Weights of a small encoder-decoder audio transcriber.
Model: 7.65M parameters, log mel input, encoder norm layernorm, encoder width 128, decoder layers 8, decoder activation squared_relu.
Rows from block 5 of the text decoder, named by matrix and row number. Rows with one number belong to one attention dimension. Each number is 128 + 24 x the weight over its row's rms, rounded and kept within 0 to 255. All counts start at 0. After the name is the row's rms in percent of the matrix's.
# v: cross-attention value (decoder.blocks.5.cross_attn.v.weight, 192x128), inputs 64-127
# proj: cross-attention output (decoder.blocks.5.cross_attn.proj.weight, 192x192, transposed), outputs 48-95
v.146 103 [120  97  98 129 142 159 103 134 145 145 126 150 134 105 136 140 114 163 129 126 101 135 146 145 138 121 195 110 123 115 101 101 121 159 139 125 115 127 110 162 106 108 126 133 111 121 133 180 115 150 114 140 108 110 155 126 170  84 156 150 132 163 129 161]
proj.146 110 [122  99 108 148 131 140  86 115 131 119 156 140 110 120 134 120  99 114 161 155  94 163 100 147 153 146 140 139  70 164 130 122 114 112 146 105 122 132 127 147 155 163 144 165 157 122 137 140]
v.147 101 [159 126 129 109 103 130  88 143 125 105 138 192 122  99 105 143 165 124 144 115 106 132 153 137 161  96 162 139 144 124 128  88  85 164 148 135  78 145 111 124 105 121 124 102 138 136 166 149 138 156 140 180 113 138 155 113 121 139 145  99 120 143 137 121]
proj.147 108 [195 108  97 116 122 124 100 126 153 171  98 128 151 152 150 114 141 141 148  95 106 147  80 113 135  97 156 159 180 156  96  96 148 108 174 119 135 127 131 123 124 147 120 114 144  98 130 161]
v.148 115 [107 100 141 145 101 138 102 131 130 137 152 166 108  85 142 146 132 132 114 136  93 107 175 165 118 126 118 135 164 155 136 152 152 157 114 127 145 133 131 122  96  86 122  93 128 122 126  87 113 114 113 117 129 103  81 168 109 150 133 104 152 134 152 139]
proj.148 123 [151 100 145 153 121 132 138 136 140 125 116 141 122  95 100 120 146 163 158 126 116 155 108 129 117 149 119  98 155 147 179 140 105 128 104 128 146  43  96 163 120 110 161  94 137 111 146 132]
v.149 109 [147 113 117 119 118 129 144 143  95  50 136 145 145 104 165 123 116 120 117 124 148 147  82 105 100 144 166 132  96 141 148 136 129 140 132 158 156 120 148 129 215 141 141 125  83 158 138 130  99  89 141 129 125 141 133 135 109 136 100  98 113 147 148 117]
proj.149 105 [142 138 152 107 115 109 108 153 134 136 132 145 156 128 120 149 130 114  99 130 123 117 121 126 143 108 151 145  92 160 143 147  63 145 119 137 144 137 163 160 123 136 154 111 149 116 139 105]
v.150 101 [131 170 128 139 133 123 130 132 125 113 157  77 136 112 144 131 156  97 149 125 126 121 153 144 133 140 132  69 107 159 153 158  98 114  94  92 110 133 121 180 105 163 118 152  99 132 116 106 143 150 126 135 119 156 107  91 140 172 116 137 128  93 127 121]
proj.150 103 [118 118 168 140 178  96 160 136 131 134  96 118 118 134 158 116 100 164 143 168 141 111 132 140 120 118 122 119 140 131  90 130 149 115 119 135  97 136 170 159 117 112  67 147  74 125 129 102]
v.151 098 [175 143 129 170  96 125 112 139 108  93  93 133 129 130  63 103 141 151  96 114 123 158 119  88 131  94 108 104  81 124 129 103  99 144 118 109 150 147 131 158 114 122 175 131 104 120 139 128 142 172 150 126  92 123 137 106 122 133 197 126 105 118 119 149]
proj.151 106 [148 124 123 111 142 123 139 120 117  62 118 114 156 154 127 114 137 148 146  92 144 114 149 143 148 139 109 115 133 127  83 109 177 101 140 180 134 137 135 150 122 110 137 109 134 122  98 144]
v.152 109 [121 128 165 138 131 185 152 124 126 127 144 124 133 148 121 135  97 158 155 109 103  74 120 109 139 130  89 149 122 120 139 124 120  93 122  92 143 132 126 146 126 128 171 140 126  92  97 128  94  89 121 134 154  88 132 121 120 138 170 112 148 124  80 132]
proj.152 103 [113 111 167 119 125 195  93 162  70 114 116 134 140 174 137  98 119 115 138 147 111 117 100 126 150 115 111 129 132 114 159 180 102 141  74 102 117 112 143 173 119  75 130 116 111 183 176 129]
v.153 108 [107 128 153  86 118 116 147 161 124  95 139 136 116 146 117 126 122  94 115 134 151 171 168  97 106 107 151  93 133 105 120 136 158 147 114 128 131 116 126 141 117 112 121 140 134 108 207 188 143 116 136 148 131 123 143 112 138 144  52 104 123 142 118 106]
proj.153 106 [118 148 137  96 169 129 146 130 162 155 138 116 119 126 104 188 125  68 128 136 129  91 110 119 131 153 152 165 144 138  84  98 126 161 135 102  90 108 137  69 155 137 119 128 131 100 108 129]
v.154 113 [173 164 108 128  66 109 148 123 139 146 112  99 136  88 105 119 116 147 105 135  86 133  97  87 119  75 154 141 111 148  98 151 114 112 120 136 126 157 158  81 156 130 135 141 135 104 132  91 127 138 144 154 144 130 134 112 107 119 140  72 171 126 130 152]
proj.154 107 [143 140 141 140 129 147  79 136  85 189 169 145 159 164 126  92 157 102 150 113 133 130 114 138 158  94 116 148 163 133 132 199  94 127 158  84 145 155 151 177 102 140  80 118 101 131 163 122]
v.155 109 [139  99 119 104 139  98 157 128  96 153 142 119 110 112 140 115 194 105  96 137 139 136 111 111 121 113 107  95 149 123 146 108 148 160 131  97 104 150 130 121 150 118 106 124 149 128 127 112 122 149 127 106 122 135 146 154 146  87 130 120  81 132 170  98]
proj.155 106 [ 91 175 128 105 132 106 141  82 109 104 122  99 138  84 113  95 133 192 110 144 178 139 112 100 154 117 147 159 153 142 135  98 134 114 143 167  94 101 132 119 158 146 151 118 131 119 148  89]
v.156 110 [110  94 133 132  93 116 190 155  94 122 171 125 128  99 128 136 103  84  83 138 101 121 149 136  82 140 168 111 154 131 133 117 129 165 144 114 120 110 149 104 130 125 151 106 198 143 144 140 156 129 131 127 153 113 126 142 116  81 148 122 115 103 127  97]
proj.156 107 [111 187  98 115 140 105 108 121 125 150 114 101 154 109 117  79 169 159 151 114  86 116 117 140 135 153 113 144 168 127 141 162 154 126  99 122  98 111 120  88 150 130 132 120 145 119 137  97]
v.157 114 [113 112 139 119 146 130 165 135 104 134 172 109 112 150 130 132 131 153 122 122 125 150 131  71 141 117  96 170 130 145 133 139 183 158 137 119 116 114 115 139 168  91  96 170 112  84 153 143 123 130 150 114 154 139 156 168 136 158  98 122 128 148 125 129]
proj.157 116 [138 109 140 151 109 148 138 143  96 119 159 103 144 133 152 146 159  94 112 151 145 130 104 129 170 155 148 166  81 125  94  72 121 178 114  85  81 105  95 133 146 146 152 107 125 113 149 125]
v.158 103 [125  78 126 154 122 123 124 139  89  91 154 153  98 150 152 110 108  97 127 145 128 153 168  96 103 188 130 118 108 135 111 137 140 162 124 135  90 117 136 101 158 138 132 165  71 130 114 148 141 162 141  92 113 152 136 153 157 118 104 131 131 112 129 119]
proj.158 101 [117  67 168 106 145  78 122 101 130  98 111  88 179 130 115 122 141 115 107 157 130 127  74 102 134 100 155 149 142 109  93 149  98 128 128 122 122  86 103 139 122 137 120 155 124 123  75 157]