From a checkpoint of a small encoder-decoder audio transcriber.
Model: 7.65M parameters, log mel input, encoder moe top_k, encoder layers 12, encoder width 128, decoder layers 8, decoder activation squared_relu.
Data: trained on short read English sentences (LibriTTS-R), 26041 training examples, 7.9 epochs.
Rows from block 3 of the text decoder of a small encoder-decoder audio transcriber, named by matrix and row number. Rows with one number belong to one neuron. Each number is 500 + 25 x the weight over its row's rms, rounded and kept within 0 to 999. All counts start at 0. Numbers have three digits each.
Before each neuron's rows are labels from the 100 texts, of 14976, where the neuron reaches its highest value: "fires on" is the input token at the peak. Only what is clearly more common there than usual is listed. The data: short read English sentences (LibriTTS-R). In brackets: how many of the 100.
# fc1: MLP up (decoder.blocks.3.mlp.fc1.weight, 384x192), inputs 0-95
# fc2: MLP down (decoder.blocks.3.mlp.fc2.weight, 192x384, transposed), outputs 0-95

fires on: "a" (61); "u" (32)
fc1.44:558513548538515470522473510466509523542504507517496517523454491520484482488504526512492502522518528438508481517494498496508501439484520482501525518452547482521508489513521514481436477532468492534467524508509479430507478461513482466516479470534494466505453483478489508511537501462565494505
fc2.44:473476474490549514496471514474518525468525467505552473508521553529452509511501496528521515466518445492535458492477527519514504524493450494513530498501514510479480535502473512541476495490488459533540505526459532505457527522463517494463480485468510469490501538506482469534451531495478512491

fires on: "a" (74); "i" (14); "h" (12)
fc1.77:529483532537511502492519473504484490493489511555464501522472479536507471517488464491502454426521536492494479495509509492467508522491519547485519507482512517539472543514538474494534507501466493485539497515500473482512540490492491491514512548513541521489510508503520479470496503460489504505
fc2.77:515534471484475472523519505493513471497494489472480455484488531527466495486517533536501481509518572497521530487467491489551502510476501482526478486496480515522491524559444491490522512525483515495544467502512492507500496493482544501424485483491521481524480532525477474477478511478478485525

fires on: "a" (69); "n" (17); "r" (14)
fc1.36:512498483502507528493529522524485477524514515513462490471459472508489497556509462517506498446518545467474491509470476485517516509516502524463516481526495552451486476523507478494539482507491484534509461539465507496541503474476489458517460505507501540515493474485520536501495540509519497508
fc2.36:524504498543545474508521514446524516480464488509474497479534478469496517486469454479542511480494539533515529473464501499527501479520544509479487545519512519517538498518492540495458491471498495497487490511482530491487508439507496484438518463530507527510495500488476473476473537506493493519

fires on: "a" (70); "r" (22)
fc1.4:466482467505527489480519491513506537503496491466528513505529462455493490517525481490483478507480537491449529467492523517497490501514569472515510502500485489484471505455518496534488481500477464499496516491448501499518522470504547539511517515498490492497511495529513466541501505482502519464
fc2.4:511495448516513501512516490499488514487465461492507516490501490475524462485521515498496506513443453505453499461435517505490470478583508509512512500516486532481481483468530479550526475508500509544500472493473499501562477535472459510501479471551518495505507486504519497520480551524509481519

fires on: "s" (46); "u" (32); "w" (11)
fc1.209:531493495477506462456519506530500473477489517437495519481488507499508495492479488557540477513486473503526513484541525507479539482546477500527503456501528522562492538515511507511523485530492503479532466541497499473509479501528503507542541512490461489486547492479498523524551509472518467499
fc2.209:491448499525539474531527541482492527474498505536463531495468483452487467500486444506478562495487476508527505491517508528503485512477504488534508516490493470513535500529488493478449490504517520517540529512537521453461512479510443532528519511521491514491490525496518510494474528477504526516

fires on: "a" (98)
fc1.298:516499509460500536472496530528524470555489503513486501456489528539493490477495541469498505525463484515512490482534517506523497537456548538473533490506539490504504500532495462488481478481507509434531484502513468487477467507514514453533507515501498538484512503527486492513453532468500475504
fc2.298:505499518470498496489542505473509464512517510504543497528479476500507505481474521488465524517527547525522521552476525522493490497494472479479489523476507505529506496536527514464460485483513482513483482494508492508480497510492507447504500502476476513469460522501548538469521484516500540524

fires on: "r" (89)
fc1.185:502557519473480446497500482526523494507501485506494477500560484525483476541471484508532539503499521522548487499504508443461520454485517506460492518504489489473532499506483508551526500489519523492473486514512528514553481475514527462519507483496519521515517482519516503449511492537485503505
fc2.185:510511485528475513473546509484493483485499487499544502526538492462539573516529518508528533495556523518514529536541512485507488496480469519461482538445470468510466531510472508479478489490472495546506518487515485470505519460484471497497479458506515489505499509478473507487506514543473513527

fires on: "s" (31); "i" (23); "a" (22)
fc1.278:528466487512476521456490477476519492506481473505527482506450517529469524505464510498496513516505470517510472484494489492510488494493469516470490498500458505449478510523487516500540505521515534469468467530528551502461521463495520517494516496516478499491508566479510467545543524469473531495
fc2.278:525470527563529485536486542523477523489491454507474482505508503508488550511512487506518531480478540481501538512477415542498477497472511522538494483465505513495505481467479458565473472512508506517516465474517480513477508527483468504503490515487462489520468496539502473515511486472491512465

fires on: "a" (44); "n" (28); "u" (19)
fc1.52:471508492472476492534512492499492527514518490504496481466516564506473483454563513500494448484491512478472503472484517493508523518496530506486488502523502488522485474501461513502516476505485455478478537543481450487483480482476516512486502492492548447506484550520509505522503492466497505522
fc2.52:514539517518476475466527488507483503497493471494444515493527544441533512523563443503519463497512502525473527448492463440461520489486482504498507474520465483459520520455497531543488500500499497482541475519455491497524511488521519488492539495532493513455462502501493487502443520512506496477

fires on: "s" (68); "a" (32)
fc1.325:532486533512479512482532443523471509458494513472506471525515492501528492519523503484514511480467532493491460513498510475513523516494563501487500495499490497507485494497492458469545458483521475484513448579458449515481547542519509471474547467551485560494494507559498523518512483487492495507
fc2.325:504451476513517459540488468538514470447552556463500551530515458497474529483529490530471545504474537504525476514491497520484493471538527524479473493513494507505497484471513476472550491493551518484487531508524466511502520498511531462470484482477487468506498530437482481512554516492506504483

fires on: "r" (44); "u" (22); "h" (10)
fc1.178:494492514416498507487521568535523494512460523507517525518493495483487476538521518561507487545498558476534517468504459528506468528477488474483475542489503458513510524476470436468516496513502553492508507540497493526494491437476485525514500541513537493543500506476545494494470438460528513483
fc2.178:496486492488513500541497495497493482487532519500512502476467509508482495480477496475499461466546537502487469515518486474535476491502503443493525479543507495475503484518500503552500562518514500571457486521515494474493467499465504480510519470497449508514537486533495470490507535491471483474

fires on: "r" (100)
fc1.1:491509485531471445467523503465476492524536478515498481511465455488493530486546489523525536445494467514513474539511488489463479483512510499490522521497485552505528522492474467510461511502488481497455488474507527468496506511530507518521495519484493493510485467500501477490513492542536522554
fc2.1:502517469479490512533521487519551489484529464467471486529532493550495493467459478498463487491538468532478520512474526524481466525469547498480530526497542504526509524505418515495503516479507488501501506489485523506485481538482505531503462515480460513492520509496537495470508473500515468494