Weights of a small encoder-decoder audio transcriber: encoder activation silu.
Rows from block 5 of the text decoder of a small encoder-decoder audio transcriber, named by matrix and row number. Rows with one number belong to one neuron. Each number is 128 + 32 x the weight over its row's rms, rounded and kept within 0 to 255. All counts start at 0. Numbers have three digits each.
After each neuron's rows are labels from the 100 texts, of 14976, where the neuron reaches its highest value: "fires on" is the input token at the peak. Only what is clearly more common there than usual is listed. The data: short read English sentences (LibriTTS-R).
# fc1: MLP up (decoder.blocks.5.mlp.fc1.weight, 384x192), inputs 64-127
# fc2: MLP down (decoder.blocks.5.mlp.fc2.weight, 192x384, transposed), outputs 64-127

fc1.181:132100160126111097109066145097130141126143072082048175080185139110114167163131114164157142200123120188155100137108105167151166116121129110107121123104122161154113137091175116146182211179133130
fc2.181:117164082117135126147161059115129154146159131178181159133138120185085111128115160109105144061114135131162095101104177141141069120179106187088137089085133116145150129115137135166151163096058100
fires on: "m"; "l"

fc1.233:163082150147117131109166123155184135125132157085125122147104162089151169137118173198103097116171086168116134188084206180127064126090140158110113127120134141128158100130138115071175140143106112
fc2.233:107135093120107147160124216181120161136117069116126152174156155083118174091092120107136084078084085089081101154113125137154057137083069162165137133160124157152105087091111137182168112145152112
fires on: "g"

fc1.224:089123125093092091070142150182178097168081123142194078126127154085156136143197095064121094134089063121082122094095153104189064163090072178147161121137118179146104084114076191184187129179110163
fc2.224:127156090126160189131082133177159175194143146152097147206087158102158120118179060131119099134137168110112089145179132161126137115138139150148136091166085147073162153127158141141124084091151111
fires on: "m"; "a"; "o"

fc1.234:134116124086162117067159146110162177127138149158160163087122107112096095089158149138111100112170127110168135147192124122180076148105157060105080083160130106137141121154126075170090111108171145
fc2.234:119151105100095118160179082123106122126148063180128165099146102135086150128113163160137186160122109107128102147068143093129060159165115211087122138151117082133138141090144107114136161133119144
fires on: "s"; "o"; "<end>"; "z"

fc1.249:057145149084135075070141154114120153188168157048154119119118175224119147132161152110180064144097143188096098081156090141150103150089131082126095113136155131092102129147131132124120166190134101
fc2.249:111125117115136078144112121167103151094160131105144157119156109144090123167103118115082122039134117133087171069101096147153126142197121154058100113171105145148130151135155201183096119117135161
fires on: "m"; "t"

fc1.215:086182082111120128074142112122120124131051151168103119167080135166215108193169055168163116140092130140115145136125095123123115107147090098137098117051128132081125050115149123128148116153114118
fc2.215:119130134118117148112154098177120129091121145140151104166067174178134196127127106132156153118037113159160128094128125169152155152181134173150128113095103199095113157107155155138102126132065170
fires on: "s"; "i"

fc1.212:098054116151151138079126086096153135127113086118146077170057106101121090108162106090148151106128195161110149163130153145144172109099166192154098091118112198131124097112155148144139047157105134
fc2.212:169197114171154173109172198157144098107110137140120112141151112143158202106129086101173070149095147133109141141118083123116127092130091110150150148091150075167124099158182087157132110142133188
fires on: "g"; "p"

fc1.35:141158143163130141167119159202122133127141128104124099117145099135122220120117182172157180169109143136068093087130161127173165131095156188089119109077145137118133157062119082106130108141145088
fc2.35:119137068076138114131123118125098131115177143176111164086140144151180129163133094091119168107135148156096117109089144072150106115122101130123110217114083170126146124116143152136058176165114104
fires on: "s"; "t"; "n"; "k"

fc1.297:151190127119106098107150133135115091060081092157070099126106094156164174161123158096115084144154090144123150162120087211062157135208159165163124169153150112113111086108127124103094158106109160
fc2.297:156113162133157096130115118084108069132150132150113172169114112136113098150113062072124133172212189128130137109101094129182112163096127166121064129129200099134145184145168116099184169162132132
fires on: "s"

fc1.284:195129077057135152124113154148161083139101082156179117166154137096123101141120098137161170087118092093098107137178130124085091171127129112120110166128111116152113157150153168143187146141068129
fc2.284:109136109057135118126194122093135169125123110151113075122124139111166134086101152155106117127123208146195110127214140138133134145145148126069147133128107029126127117036132089142157108148157080
fires on: "m"

fc1.139:134101115143120126092116134169133097115129127085125113097145178149134116166110161074111154139091095121152134066157133157084111137102208189131100152143134156143146189123136153139136205081110110
fc2.139:102153177108166122144164110087178114147123141115132173169112078138185141100089172133138034142108085184082147061167186080159124153141168083071090098153138117148145177139108125198098130163132155
fires on: "m"; "w"

fc1.226:118143156148035126129107163094117132158108114171153134110152124158097131118129142145125134217139172199135121120161105125120132147162172142139060130173099054118147082151087045151126161146112176
fc2.226:090147130143074204140070193070072140155134124201135113156149056165141101132149115134128160145107141074121111111101160124073207093163128124129153099132122120089066136115096086166139118123177109
fires on: "m"

fc1.235:154112121102083151095081145167098147149197155112053137115150108096107117110105110143104162143129160105122132078143143125105085042127179091129127110162109092148116117117128159176114189169176158
fc2.235:146105118173189169131068118103105101120130183104145075156127087123139150139125157116184128070134159090136137120110113125137180225135075135159101163148146123168079086121137121115160142163114114
fires on: "s"; "m"; "l"

fc1.331:163125084098103166092163100150120117106089127152140092189171116103134102153168145172147149104168132107134086111145130082095123136086122154133151152085111136134165075124169153119102156119112160
fc2.331:204141134115142121132105039144132151145184165182148120148132125161143155090106093094084094116123125178117107120173145197096167150183120121145135096154093140116130119126190159146095116130163149
fires on: "g"; "e"

fc1.36:124155044108113139112149090103091135131127166149098099144146142137157167114129128120148076108108195134162134082142097100188136075136172071097175076158149117103102096198144076143146138133133087
fc2.36:116140137146071140110163120154174143081085150142186164123126109153035098115098180165125136159118105139161134158145091128093089145177110121169086078122103176128084097146134149143071126119134170
fires on: "s"; "m"; "r"

fc1.84:075190056088142186125122145158104106113084120123172173147135097139112129174180136174096112101185175130111152060127057135172128082152147113144119175124125141109155102198115087137148152117095084
fc2.84:099162136110074151144196089145190117132218136128113106134192164092146131134129101098127188153099133102091141198126137074162174097165137119104116122095104167101118071165098143120132079117102143
fires on: "s"; "a"; "r"; "f"

fc1.135:105082084137075106085103206148133134090118127168131099160164105093176153088101166112123132168151145153118069162106159090076096128167170069113092158171136150110094183051115130162107115154130134
fc2.135:108124127204063118133122094127155101178150126115103153099137152112117105099155145128133124188077120194147182115134105119190131112174135182109093099123049135111155080189123070135149092169132079
fires on: "m"; "y"